Weights of a small image classifier: 22083 training examples.
Rows from block 3, named by matrix and row number. Each number is 500 + 40 x the weight over its row's rms, rounded and kept within 0 to 999. All counts start at 0. Numbers have three digits each. After the name is the row's rms in percent of the matrix's.
# conv: 3x3 conv (model.blocks.3.conv.weight, 64x64x3x3), inputs 30-35, a 3x3 kernel for each
conv.0 098:528471509450544490514577535483469437462432429507449452451501556520497531521472581471471491458505546421553563580552487539513510524534483569519522463449467457531448
conv.1 090:449450509490454461516589470575480552535503468497517439528523515515471483571478428578464503528498457481536495461492479529529537431509566491473492486536439451512516
conv.2 094:460488451458481496454486458546501514467510492468520493541529460506492502544520474559486500498449499503482510484480496535546491483543474503486463563556585565587518
conv.3 092:479513440482427485440508508498575442490474510510470481557538503514515499486470434483511459443453525507504512520486435482500487536384486467487433521551572482516511
conv.4 109:536470445509467555473501476528506496436498450502547557511504503426445482526460526455490501431494466482470505488467525500397471469456489450492507447491416514492471
conv.5 097:489548462510551473521492441535446503507486465514535555558571492558570450399519476471487552499495488479538526592515453459535581546459475552540420445507477518525480
conv.6 099:494488512453513495494476494463444467456425466521486437424514499547597514462557518549521557509565538426444439466512556517456534523518461443450498500427474499480505
conv.7 102:554471465449508461504552499554554576445579462503507443564535478551498518475489416585553459502441473505512503460455554553465503447473453448499454572496491466545498
conv.8 094:490517512494487525490516558516487545437455464478448438461481428547482515542546455459489583456539473540536524482504501572547521536468476576505495485586509498433504
conv.9 086:585459530502479526495508444545486463591575568500481481409432492552538486522495520475496474544454446460513486517539458437442540558451483539556536456481502514497530
conv.10 107:457558550438492478521487423565547507527492522488523480436548503453484515592478485502489549522455478449493500540460504431514513565508536485487563505475454535512498
conv.11 083:458562468457490575499479484485516511523569536506466542441404459558478475504522488476525508482479509526488477533461481436492460473466512445512464528499553450520471
conv.12 097:482491519471525509476474568518456515451471462509513536493492517504463463477562551454500526498494591451522486422444463515487484464549564436444519560499532550508536
conv.13 106:493529440480503536518480540502445411488470474490486437595495459506582490548503507530529509490475428485489496520572432546501543512416481459531536523482452462487494
conv.14 097:509481508491507546500474517515429437513463548506453514468536550585487514521483545499531479552538447485467484565548591491467464568590474501478542523457507482510473
conv.15 103:481538569485522480498508480464479515430495441480528488514604513513499506464524530516512465517516498544469511534544475461501427464516495477445447477542489545501465
conv.16 090:510528536514449501566526537531495476439504419512475471442513451468531526493516519394497575495499503482512499428466524513505537521505471523481504470465527505524546
conv.17 103:519490536478483491547452486412532491458508515469419477485528545478503553547486536533587480478485491552492526582561529463495426441583582432474511432449466583514516
conv.18 111:460461490504524515516568548531536533492543489474484500485550549489468507516529508435526475499482523522454452479445491451507496516483484446483490516486518596466555
conv.19 102:418546521468518477501386529496480464532399528506479510522477452522504501534529472552386525454556557523509496599518472495496492545581472525461487394518502459589528
conv.20 096:508556570535489493470521555516458469461500504463488501436514474502494514391461467507414499492484458568427628445430470498548587445470489553550530476497496510566480
conv.21 100:448458450452459561488461541581406470501482464482503475473493489544467488486473498570497517535521550510521501528501403493473441508454459523537521521476497430551471
conv.22 104:461521430456469475483483442526489502465494488562512489499468531502492524441530487491509565408438488608465453500500553432546520478485462496448488548547489474517551
conv.23 097:431520451538418517486507517449482509509476513502493508549417532473496474474483489483499508435518535494445568517453483547515480502516539493536532449519506543461573
conv.24 106:464528511449532545486459569456502448570477517473548500478587466443458438494501513498486480525524416538504480486471453538513565519521503483501467542543584486480491
conv.25 101:559502569511559547507490492505505497537535522484506495571509482451478483558471454543443514542476544451521492480482457526431484612465414449434486463482504474471490
conv.26 093:472483447555521475482495477445507495467462478485513529510603582544528483502478495482552493474449520513497499531517484558429465570409439457466482502529534527489445
conv.27 101:463455528545478555466538543471490496495492495444498531533555524508470471503515402445586487494507493461420524471492437460478488588496543495500478469484541473444402
conv.28 104:543501533477570550468508525477545520544545505527561420521482509538491506486465495505479526547477567460476447528529500534506525518516497534397476510525502581481523
conv.29 097:487505404465511439520485491522452481553513520500511523569503424512496467494541521462512452440487502462481495539469490490524503505476512533440446495538520544493554
conv.30 115:530449458467544461563541490465486555481544471462536555557490467554502484521542466450520512529447497492518490517487551519484509464497511475387475479485482531460465
conv.31 119:472503538494493462495526433555494545565498516480437429464471427480493452459501492537464483505538465488565505536426454502456449539502538503519470539515449466492492
conv.32 091:537482496473516520517520470464500508555539528558581489513489512489460535507491515516475457517517474464550540458493593474478508523480483535559526575466469458509483
conv.33 102:472482508523499519477480504464536474449470541502491512542527438514581520481469483527520436615509440527518489445459426550567506454472519494486521515490477512461527
conv.34 102:506475484545506472569481515472452533474487475521472501543481496486494442504538507466533546498477552514496479567509511453440502515499555596441467514520571506470463
conv.35 095:443469488538538433569532374549522477515554555482514521500480492528517530554446490505499527488558518420517503393504543541491478550490475428490509490494498494560492
conv.36 098:531578441564476528502523495410466455465493530515477527500496516563483583497491544477526506548537525617513462506466526470527582495523475500530495455523508487490505
conv.37 087:508553448502499514589487425569530513543476472431484463480533470536502538445463568474525445475456500436486508501455486541579409493552511455568547573520537488520521
conv.38 104:512495482498508429524424560619496427514517427517493468496487464529438454557490569498464472440480492392519478535509504513526533476498526486520466478541463453422454
conv.39 095:520495527565507490466524512516514485536500454539423523457478522530481532485485451454500539478522461522560470496484497562502547503452488478515480541466507511472556
conv.40 095:495466528519498473471453447526411546579600463449489503452475513449436486520565557461468481545517507601534429493518456574475440476564447519528524537531526472493515
conv.41 104:517484467499511540506542544481530670511582542517508545512530489483465529482584550548464446534511440482475516564516488445466522447501507488513457471455513491525445
conv.42 092:482524483557497478515512560503495493501550531494476544516512559478485452502539512502541532466535491507533450490479528453439442516410551419455506606450471460518594
conv.43 092:506516515501517505527484503427552449564459477509488457449468440535599522471479590520576490528509410436513488423501625529509515482518439452516417452515523505406513
conv.44 099:596491458538595473510545524534522519496449461505521497485435522520451446478523458454460465495488469394520524513458530480477531438495471451487429488420524453459436
conv.45 111:500547459523470514516448521439478450464522515525548606484474480471496442537535503499472559547506466509518536567502552555551477548453475478502506497544652559507434
conv.46 098:495453495517352528499554488491467470444419484519526483503551509531485545535466509525483457491525445512539458596534415501495441488482608476490499545499516527473520
conv.47 106:449545472488468535494435535487540409497567499525508547513457506492445466489506553496463492439575471487519521502559530476491527434479537581539505487502496585488426
conv.48 105:470459471407506441543507466478572447493554503507572497461447503523524509488508497502452495557468465451561579494549484469578531486448489544516516478507478535529497
conv.49 118:518483460554537502496497429403473518507526513507504530525441564543492491444467532450507417483530503441541548522461525510504514482493492505501578495501455451545451
conv.50 096:485446457477494533494534446491595541497506523511535514473538546467455510508511481586501424574468561583488514471568436561491541503487503464549530502454463524477508
conv.51 097:452510430510488484509566459497502530420472515506518462456463519536473523466507510512534504461459530438527520545515460540483469543478500520543452559513552441439548
conv.52 094:533489513507467454522484476478505463544511502500424515496560504475506485453459534503599440562527531535559545487544520409490552497449495542569594450499400501518477
conv.53 102:444486533469533492565576480445475398461552545541523534600499524483533523531561537513469519426514522498535446528548553554551497454577550556470531511492443478479457
conv.54 102:471469508418524511474518494466507478545575476460483467522545455498534468514458533446447483448435478526521479549517493571492498491489525523531550454476458569488505
conv.55 106:507553564516507508561502517483509423581480477555559527526521477556520475523594471482507526473518478485484515497517510529509430548533482522503462535470451527569557
conv.56 099:465460589502415438543478501477574579421495439456480498611583465503501507499510500536556500504552528455540518551574520503513479539514495477496446541521442548484479
conv.57 097:493505563531521525538571505549513544493534566452517550485482456491577543538424478480564532497437467480591473504472553495460494407561513488510512470469521486525431
conv.58 091:474550454512583517536423534492474541484528499510482566487482515422505481489529514439462441487468434507440488454513537576494557485517530490489512454541514465442458
conv.59 100:453475548548506487508486538522485507466504531428541488454465445486512552512578526457435527465522493571528461471492474590533545448484516506481515502478446465465525
conv.60 094:506474492555484476492497484408534427503561534490588471496537505471520475579518476527444483455483500500490476509467406496519566523474422517529509569551502481507599
conv.61 104:574532453521527537535486509489497457444526457569562521517465520579431490455444507478457496473547542495579453501492462526486545581544514532559501497506422469534539
conv.62 109:547501447459559539496444503479508506495526427521459451548508458508534507507475402392495506467507507467541523467515539441476532439445508497532454524461523520553586
conv.63 104:404417496432466469532457433453490485469503456465486509473435467517494524463476491538477528494486562546424540441486472495451532491507520509413471505554577498517497