config.toml
dataset = "telescope images of galaxies (Galaxy Zoo DECaLS)"
image_size = 24
crop_scale_min = 0.7
horizontal_flip = true
num_classes = 3
kernel_size = 3
widths = [64, 128]
beta1 = 0.95
adamw_lr_other_params = 0.0018
max_steps = 12900
final_lr_fraction = 0.01
Rows from block 2, named by matrix and row number. Each number is 500 + 25 x the weight over its row's rms, rounded and kept within 0 to 999. All counts start at 0. Numbers have three digits each. After the name is the row's rms in percent of the matrix's.
# conv: 3x3 conv (model.blocks.2.conv.weight, 64x64x3x3), inputs 32-47, a 3x3 kernel for each
conv.0 103:494515481461506491499485523459481505525495522438451514454528548537491479478473518482482514476535479509510472480523492489505529474528560503472523502500489498503562547501491531518481511563528507486482528493511509528512522536483527558512521510496474496489496472489494487511500488522464460543493463513486521544514507487513509471491541468476469487478461510501519501487516493505497498510463501472520547527454473537522468528502498548517469
conv.1 102:537485522474520518492478512494494549528523542514501447512452541486487522483483540497491522512536476516454526502540463476512510484492503509528513501488464482515528479521496477480506484535469526487528473531513504516550515526516507457462510559536459472502489497551529489516503513508550494511503477491527570511466516518513535500507551529499460511504468467491483501473482519511493505485502465489482504508480514465494522456511474521442512
conv.2 096:496521518503519510477482499477490449477478509497476515505481475524480477481479488493449513470453489507519547514505500474514462555489550506522518486509519513463459515512511482522550453467516495472530493467497520483500486491509482479482551476446554471467495480471497458498516471498477462520487492508482552469502512477513529507518535484506508519507497521499499550507501494487493467523497467508526454528503491539493479500497501503487504
conv.3 099:510508518473521495504525495469451500514506496540474528522441467451491518486545492493515507541504492488502505442459493449476496476517500479524520508503529511505492477523472527473491533486464510487479484506472480497476498493477493487468479483480479573528492521538491527501495517496519478514490486522498512547503521534497527531485488514515517504475520483536483506488540537512485484490535459497477501497499531470519520485558572461540550
conv.4 113:437466475506509529529508533453494508487491521518517478497496525483466489449485494468488437485509489500514483521441468526480546457463493495483486484519500514504467557499496517478511501522508491476525508503502520496491526485541474528519493507504518477481524495501497472480487485463503530502479495506525489506519522500485503515465546521493485485497473512512481488533504512479517501505498490513480500460474454487515486460491546475456469
conv.5 088:510499532505503523449464533459470495469523503489479526464538513482467465492517496500501547461484535442501483519568509488517492508477476478498488487501501482504508498516501530583514472512493503533523530547528475510496533484544529471464484481528485510518520479515515516467560474517491520514536525501486448489488452537544459470522495500534477515508463472490461492513494528471473512528488563484512473542514530466465486559516441474558516
conv.6 097:459469515516497497505444488513553498547544505502465493524492500433509528547553476481469489497565531515538565515512510510503485428503479490491493498503521488482469517530514541472478445444496472484455487450467499507478538532500485507470455506515536441486451527547501471492516484508454498510501466490531479493482494477496510476481521530509522511514471475502492556502524492506542493515519506512492471472494526484501503540489478496508532
conv.7 109:498474487512546502464504484476469507509498477498518486496502490464487506526456475518562544505539497453508476479510494480461507532508454514504453510541505467490475486506487524495510516503503487486504509503499490491460487509500444493485491474509536472542497501490526512514487526479500534482479502521483529495505448528481529525473490508478472511477459475498480486509499467501500512504481524495517454519497452491520495527458490506556551
conv.8 086:486514512510527498497513506464495568486522519501491500496458486491495540469492522546518464526536482549537459445483493441460475527490522514492538503496460494495484556519487502505475487455522501487517478502539501471488447522501471476528503543456452459521490501529490551513512524483497503505532478474531461513506496478509479516496553495498489484534517496519526561500519518485500482495477474493549435487489469560526529509516519507514495
conv.9 104:548458466494522518461492533520486506502549491489480476523488535495528497469511527474480463479424515496500545521489519469594562439533503457485477517564527501512500516511554518495542460509508476482516509549517509473517530534515522481494525481478520490500500491507484489517489560488483529493515535517537520530501522504488505516497528504495464442501510490513490462533516505489498482528531433517504546514544493478486535483495518562464487
conv.10 100:529520496488532554495513486473475489497504523546488455529501494504501507518516524534500493524479479447489534522506520504501502481522513493512505477493507484473504474476518502499518482476506483448498477514490519514515514464476455487467517520524463567486510495521543521445535514467480487471478466478515492482481452538510502463513500505512481530515500492532536491467526498505515501452540513551503485518517529532438457500522472462525478
conv.11 106:503506502515496477505515495508489500526507533478531521491509487515456509495453517499522507494502502503594478493499538544500500572530510467484513523494552499527518496504467528530473457504504477498503452498484483462516463506484497492516461486521470479464513487515508472482503552491491531470494572508505508501543508493502521518536506493515477478499481481522498531493531488519479465516480475480498510496545498521478480537489568466511529
conv.12 107:481533493484465503479455518468465503538478493538489473508540512482463516515530485481470450466489495533486560486487482495520513499459494535512484462473481487456490501490501530535513510511553547507494480533474502453501485479524480538480509522501489538490499437461492509520509472482513512504528551488491484492481475480519519462500431501516566533534529541514518486468479512469474489497513541493488478477494502471472492500506527517525506
conv.13 110:511471452503521517452463488472433496502503501487486487466475491477544491495514496520481465480520556462508539493468496516533546500507486525518513501490490508460494498525516474546476498490512509500499454490489510483496479495514501473500495489465530492563497480480497458485501493529501496532505493521513508503506510479491488527476489463525508481539544502517526529504478466485494486504494457494493478505483490452459486470464471507515502
conv.14 097:477554506498564465488534516493493483429451519532460478551469507513486490494520483463512486488482466459470503489494464525513446490477436509483500491522539517569534464492506449483496465563484526519498484513465482501513467499510486485494540425472497532473504465479442484501503507525498520516536511480516519570483496502463493490523492512493487492481504526528536531518511555485495473484463454521495535488463465506465478467464516475496491
conv.15 094:484575490488493522456494527481474517491505507462468504529467449492463491522502497513564499520522540480510558500465476514470466532493490481535537513509526487505506465522544478548503447515522484488514531528520540511521500512558511486470499481504512478514516493498545506487462546472472518482502486538534462485489477501499508491476484532464472513462463529516507506508507510509483493563447496500514466497496530500483548512528510483469450
conv.16 099:467519492477471511464477513529506472482510480532535493537498502512499504490538513509506506488511473482489487447464541491470495490478437520491480503508511507470479525528511543472523482509512509533506497504517463496505517504546422508508461542477549477472506464501452475482505501523506464538517521551477501500538470481459483524458510510517518511510519506481554490531498495495499470494512491536512484519456467481502486497516535498505529
conv.17 103:508496459508500515476473473510466485531493518519497504522531444532513475523515496495522502472520495508491478508495479482479482476568490522570502510506486493508476470501502510550496523471458520519489517502501533463481490479497509495530501417520461488498529536475498510478497542515523514535478499470521476501500502504498502492440491512458504477475524529500466488483455477497469506502491521538487505504473523506468516499513534475493509
conv.18 093:493473485508515503482496509520490498490519493524504528500504539516540488541526477493495464521434445540478490538470484518520523503508534515484476522500511443470482479498498470452494466504488498542486512520492516469484542498514491483586467528548476500493515492493502509537476516463501502484495509490446482520469493491492483504481482458490478475502476498551537485508492515504487480511500548527508525497544516486491484509513485552495523
conv.19 090:503491490500509516534548483493519521517472526428517481514484470499471482514500538496544489497505485504494493496504544515463545475436447449494526500520502531503485519498532512496527479493495493486508490482526506484492495526512479516447478551500486480523533526500507505493519472538534465453520496458495544536493517503546492494475488469461487497495487536476491517518503495465495536504522504523508485497527530519484463474474547494497507
conv.20 097:482545455475502483497485535506518509474476481464470485509546555494517512481512439478543524500513501505442491526524526557507442500482496487469477498485458497498505544515532526537484492475455498507494477535539538510487519526502506465503493499539469482498500508509530513520490479513479480418523517471436522501495499484503522507493492486487481472508509485472464477523538552495517528494520502484525566487498515498527504500490458547528468
conv.21 104:502488514496500507512509496499481479500513473455496534542488515544498527493510507494479508526470491552452485541493497562441488597437539481508480454506528503530520509501466534485494476465508487521489475502495520502493487510538499471500528469488518505456514488498471530473528499466480552492500502478470540515537507529453521507520496506482484475520428471493485487506522523509502488498540514513513489528503472489548592502541504511500511
conv.22 104:468502508492510520499487529505471516519527495542474498476505472497533535525481479483476540497504526506483521525528486463482485498511515463514492471478506506496494494483514492481484495541504524539478469492488518489499460471505499509529479519475502469494476507481579544505502491502484509536523498503504513505497509483454520501514497491492485513477483513502500478496510478500514497452547509474475494498550479506466482531536480485498461
conv.23 098:503505490437498508467525531491518499492475453475519548520534490509533446493479479509515500478502486533479478462505472557502462553498512491504511508532579553478474531527531529480506480526498489503466510527507505479514506523501458494476512485489563487556480494511494514500509511546536515471515467507454505531481483507469469505477521462489482482495483482534470492533573517492491504483505486515473536486463449528471482551484468455497451
conv.24 099:512519481458520505473534492517550503535528499453521473446485547509494549517510503509434496495501480536475526532482529506452486464498502498525487383464467529517526454528515531522499506521514503488493506528518479514515540477484542472480478493463459484528539502535511502518455539485447534528520518473457485495442503505487504494493504488525515489519507477519501468510482486488499531498478522448512486496495472498476514460511494486473475
conv.25 093:516479505532521528479483482499520532493478471515496493474505468539522502532523471529502462495458480474475497519503489489478477464476442475472501474468474501492543480487493520540521511523499477487485507493536504486474505547509525472530564526461510500532486491502487495532519509502491557483513509534493509502511513534479507513521462521503524510524511497503489516495462478528536525521538565514463477482419534503485528453456513472503536
conv.26 097:486500495482493519509475498519514516489522512531489506481534497537514493486508479491438483498521522465472499433464488490495513480528463469493471509495497520539493473490503527516501531519484499467484513533528516466424503512449485517534516479525512538511515530448490476519513502479482485476499533464479494519498489490532504516482483521487473517506514482483526510487499494509504505505478532476474485481511517449484517487539513513546476
conv.27 096:494500502505514498493526522479458541475512529538531546508513498491444469485471488489486474485490517525507515474499529535466480485503455478530507535510480518511517464488464478549528532556485495527500523489470490479542511520485508491505489493499542486474506498471541519520489476479503533434515489497521514517461529487490511505474469477480463510516486513528466477500526478510514524492533498487557504481495511455462500486502513533500409
conv.28 098:470515516478501477479459500505516518478531560491474505483500478501488485519458512525483539529576489467543485491549497499505467507483477528521504516488480519484483479517519533480474519494498492498523530523515441521537481510515461475468493472501472493492504510525528497455464512535539450484498474450510507515532457541500518490535495527508496506512436468511479477480483549514492504501503502499506510492539529500489561512561502490517523
conv.29 107:556517501501500484516502510516472513493515493478534541497483510514506505490459503491487506532444519500527526506498467498479475526502476551501512530478523497484519520468491535490532540508500485493526534485526490489504516519519502480502537502483515532497498453475542523549547503497481515499513537514474519487482497490523486523469496490511480512489505523537455456475485513516484463503504521516484481517517503479466499495493512468509469
conv.30 091:521512458468478496474495507498484474495492508526512537492501490460497476519475472466511514457507501472500473486503479479484480504483498465553504491473509554503503525539497515453538490486516502507479496540488532501534525476473504517536478496468502459525489511494482529465547538493493518485540502452497507492491505577513520512500454459517494462494514460497457495485492483523487483493499470529481473504526508548509535504532525479456463
conv.31 112:503515493478459480506429509461518486545479483463525538495501516542505500501498474454488484497490494497518540482492483465507448495500518505494497512503458503480517482489505511523443536546490502505518475509513521488516539506494510514493490532527515476487490488496502523524519497517513493453522529492495512483530502500520489508532507489502528504470496440534508511491495481500526522505485518471516527496443473490471484463487542498501457
conv.32 096:496502530497507509510521505521488501537552554436494526499507512548493527474535499480447497500518496473534516504538495438490477491469544528471513520478471472508476479485527455496489526614536494504555481496487468494507493496500513546501464472531482491486501513479500457497471500544471492506488502491527477528466500462516444492515526488479512520509494545533497462521507456502500502513477444503481453530475514512493471489488523475489473
conv.33 100:480531505476499524452483494488515471483544505470507569517487522491519526517511500497478472536502473533534502534516483509508530568501498526464484489458502504464503483515493471498483494498512520495503484506503508486469459515518523551529526509520487471521542531507506495508501502554461492518475448456497479505471547501555456500525476507520475493508491478511531471525515478474487517465475499519462494515521509510484517452510523513530503
conv.34 102:476491502548524500463447532482510506497502473508488494509531489471481530515524507503460516503497511445450470483515547521495508462555520482482471520480524481493521489469492486482480461476502497511498497495493483531492505463499581530542458476514502473490501536504517489479489492495486530451492498509490480544488501519532449507526494496519471456524508464497485546487509500542474469518481475485530484500489519519490471529473502500491466
conv.35 101:495510500513527483454480498462487503518515527498523457504519474525503497495542567494491526487471433484513492513513531519495492575527505494471480493494449496482515490501529527524508494534453522496514490479467521511491490481482467528492453466503488501464498473481483553533500469538507532517473479494520501489507507497477500515541549539518506536520517518509483455508528538513521479509461497494497514517526539522482517533516529477475450
conv.36 120:489531454525496509471511506461499473527519529485496492473474512505480480482497504508453513487514508520450473502500457513485522430450546513569513506510477522546455512525491503495502492551539510509485466553515515513532509446512502423488467525497462501487490480511537485505493483491544478474535513479493502479485495463517487478487499498497546522481516549555493495486485489462487508490494516480438526502503470515465531500498480478494507
conv.37 100:468466492484491523521459465477544519490529540530473477480502488506535517531511530512515497505498452479501520493572504475527540457508530524487485528486465474539488522501508538510490481462477473513512496487504499507506499506473485537514486462535472486484504530547466541502467494513493461469507511465515498474517500515533462464467476514458545512490565524521474509470520533482507508537519492559492503487532539493475504466505510515466525
conv.38 094:503514504483532518492482487490451518481551480513547499506497487518484499473505505522535532476511517475488561498502494470480498525495492514510545525494473521528499465537524531512518557541545534527485450490502424428456513497484506457496469491469452473493485492496529496478486500501451481513489471534497499469489462488486497524504462494486507502511531503511501501475497524495507541560502518540509526483518495492505505481513486539545531
conv.39 101:487466509471495502496503484486457494481516477506543522513518509500505520519515517532500460474522464470522485513474492525516492505546519486528532496519507471548496522482485515483485481494508495494486436473510490478508488537516510488516515473503512520503466465481538485488491523507457528534466521507528544473536500483490505505456501486496504542497527571489484529514531463494514481535522490472471544502497473503507494546495516532490493
conv.40 109:488558497507495531495485537515522502528498510519529513464492466534511479523546512517494486499524530503465503492454498568526513526498511495502500470495512498518514468522515473525534447539465489500456485482508481486516450465536523453520535516475510493517525483474461462502469490493494496520495464495513475516513521490461523494502399483482477519461525589485525483497509504479488504516476538535495507495517431521523471565524478490504488
conv.41 093:482522523503478476449515512527513480486497499539493473501504524512487485462498495522471494470550508505535538502500508502550519471488496480485479536472490486556510514466491507495555547589514515505518499512476545514487517529512527508486544552509476502505458513441501467516488515506508477474511488483492548503473496487498451524551511481514500502542529485512475518511464482489487512538531511472479527476479536513469478472501487511510501
conv.42 098:438445498487516461478449483455512544520489500475504500547508485508481501493494465548505509489509504493482487522486463486416539514530498497496521498475512509508481518480505524502440422481521488491513539485537527443494475504531460514510492500506482484527550500481514502449545571574489503475491490484485442493520497486532512512520521471510521488498474476500506527531580494491469485496495536525499473516535505501516460529472468561534530
conv.43 094:513520506504554519494445496504468522520514529502536528524524489531513479534555490489477529504535474487505479491492460502491469467483519513503546497492484521500454510504527534493556478506490471479468495479523496488530501526490477475476471521560501491478485482538475545504534513537515521526491466482517511470517461488489508486471485503499511537491534535512493500483488451528496504495532523512530512512492472513506530516543525505468455
conv.44 109:506493509480507524494472493483476465535559496520495496480515526511510482577532478506487468495447471480540491501499480492543469498515481553520528491504491503459476517502519490515503511484517517500526494519502501492521494534523460490465501492526515477528491461458504551489561499470466459564481507513493500502474505496518492546512519442496511519519497522488465468495481509474490514529496541503517504513487511519463487526491543459479496
conv.45 105:514550494512479498419459473490498517520489458523440498480464491525523534548448503516496515511465492493515470489497523484481543499512483496552548460528548458468531499536513465507471509508526497506490484511500492529507560535463508487528472521499434569587518500507543527498497506458476502507463443515509500492442493467479499505491474478499520487513510509525499490516509477487496517492457494491528531486489483511478539485494475508526511
conv.46 096:474515517496532524505494511517482471499494547504479552484498499539485502508502483533485487484545442508485467512530505468499494489523490501511487534551487557491512498472500512410490482478525485498488505476505520502493496504476486552519523493524510461539516504478499507516535477493525467486487506495502526526498478456488505465506512496493497496494466470552515519513499436456486481464507488486461529490513523514509492464474435474536541
conv.47 098:488505483482506477510498492470460456487492570490519469476512509480501486484481511497508489518503540469464539473466547500522482518520524472520465510513468513475474540472474501506514454515518478489476502463505494516525501510495487479495499450511521503512475463508506547469517520494499464493451545506517499501530480426507501495485507514466464506485497465507527511531517484496494519521487478501491457503482502520505489538513554515506528
conv.48 100:533548479473488497467469510524486543507501501479475525523467495513522491553519478473537493465516485494506504439502514469498528488517525494513476479492512489453515508523495522527488485494534502475474482496481458469477523488486529491489536512479480493507478472538496518454468518499498507528515502510513498467523492489515547532517466478534484470520457488549518530482535497488484487492535474463506529503548499503516493507484476495505496
conv.49 088:486484505509518493469482523456476498515491507474472527539500426524482511528504508486504533552493511465521441525489508527523499477533513493505482500488495487473494549502483520483495496497470500497541474495509480465482502431476483528479557522477479507512473495499489509479478479522521482532495525507500536486471485495519497511535511538506494530498502532492517492495502486492507461542507506554545480533527509497504560504530514544528549
conv.50 095:490510504516513519518489475533516478462528473515505517525501499515518528525511545516493485552500499493521511513515528497518507446515562491530510519496493521526491459494499503495506517494450430471519504496516512478492553518480457493522489484535495530519488531526488483510470462534487499497530489489530510461477487538461481554554492505497489509534488475488504490490497440467533518495471529518509498500508541479457541443496487547480475
conv.51 099:496534510545532548508472496500534487501498499537504476475470501480506482511514543480462514507523528469519472505457491541529497473430536475504489505487505507520497501446501509523490482500438511483500534528515474496482549531513447435457484487490486538519517511482494462512538548536524530537466470467506510495514470534500489495508502457469477515545483508474527491502496487489546515516505484498515500496532493509468503486470526488488472
conv.52 095:515499543471504520497502492481479490516538499491520524506475484460516497480448506516515534483487525491496516538535540480496522513543425472509484504473494509488490481481517490441528467549522501484475520480523507513464474426460492578479509493499526449504501502511512507486537481481492474456475465535493538503475504473497488507528503503510493486479492543461460466490496479488494494504474499475485487483494486522524463500489493541530486
conv.53 099:528478535477491530480519485464509558565547493488512511480474486491495524476498497492487495528517460520521483467510512513487510494471470472513495508523484489483502521487500497467489458553506489523462489487484508494511500538441471456518473495507526490520495494489461503529474509509512508510488486537509522506498475484486477485478495470485532522495512510528518538554519509520527500501494522526463454554554498525459476521482538500475555
conv.54 096:482498527497517537511496507505508460500516518533468508537504528444511464476466482491496485486502504512490510499527481487494503425495475486504487476476505467532506498481467566476550543477501513474473521517491452489475519498502567523471492495451499474441451491474513501504496517544512509494519502472470550514460514534475540535482497511505514495510478500485450509489519490489534497485524477481503488501511512483486487475524535532506530
conv.55 097:468511497550485542499519523477531514508492456481575493472448498498487545503510555545484491512545506524495484521517496475478468533420495472491513486460504497485522485520489507528484469497571525499530492516554483506507516476483516505479479501504487485477492480476504488485502506454497546480520493518499484505495549525509505481532513514482547506511495502498495524473492472477484493451454485451459505494482534474493477498431484513508510
conv.56 097:472555516490522543473515502531498495528543476507455508477512498538502535511527481520518493476497481468454505482484489494467527517572524482469462413451497466480514502544555502505531491516546507546492500490512467501459443525451512543514519445530513467501470512490519500484477511556455470483510464521501487509489545494524525493467533550512530468467458505466469485488526542484501479448499452486496487514531504495493495505520477486493458
conv.57 105:487543474477492470463516465516514508487498501506517538504518523514478497511493485460445509514476484516453540514448578471508517460523583478518508483502506494521482483513519530480504473456470480522474513523495510490492469452471549489494510490493445478487502489554487500479497520507519530459511499461531497498534515509497486457477505500500509489503501478500502522526580499481478528494473498485530538508421544497535530455495500484484494
conv.58 098:484525502467502487429494514498500560529494479521486482507483476533516539482478522496510481461505504497498516455518505540504511565520505521523480468521482467494499510514510504506519482463536512492538502498516515508463515482458510506500436504508483511552499497473501533492533509512544518506524483560471475481523479464505503477504539530513534515506455511495478520461485490532507501494502507490515514498501482519529526511456468508475499
conv.59 112:564488549479503501465499479452494503559506500505513492530470478433488494496512487456472525525453491513500505501506520473512488515469533508492481505491491540492464514500499496504509453549486492526479457483508501508505514504526504491482501511478456461503527484525506494539501508451499533509511509481524504503522507477538510514488514489574516545492513523452497487468527499506506496529495465482453478517567480496513470510494499507477519
conv.60 099:522512475507500519444484512511485533531472488461498482450472477476503461493468533546539459545498509512508494550470488511523552523516506527486513490481472524510464524455479534486528535510495505507534510526513510507497516502528516467494505507500498516471455519565492490526485464518542485467503493530507445481479493488528491455542501447524510469473553499492541534510517484536517507495494506496528493459463484463494479489499506489506529
conv.61 105:517571505489455506487529497519549485425517521493489482465503505494465471451490521492467525487528529495513485503540521483502512480488534490485503483454460529540496451513498527529466496481460511489492470518506461537516498494537512571500542511523471460496503486474475472504496512520532488505507497505504503496531472516526517495518477527487531513506534519527516513510511525514496467473476480441478455512479458490502464505501486475464464
conv.62 100:498510484507485533534471540511508460546505493487506483515470512502451482495522476508520487482476479505491529472486548457530512520529527513552464536530454514503502457485468495503482467494515464537509506567518486516532449486493492523525530553531526509502485526488504473495517488524494487504490501506498487509490486456481482488503491536478515481516474474533486486512511488499509482503468447519506499473478498525552518455456499474495487
conv.63 100:460497524517465459470477507472541487504554508528490502443489533439518496491533499527482469489461503481503508516512546485499493508487454488505482513508484485465497498498510484502554488538461490516475509532483519481496528456457482515518540502473491472494462479523459506474491504513476470487474543482508529462496495482484486501500482506473465521522486465487475487512502487512512486523504470490535487516469504495523453485468521471490535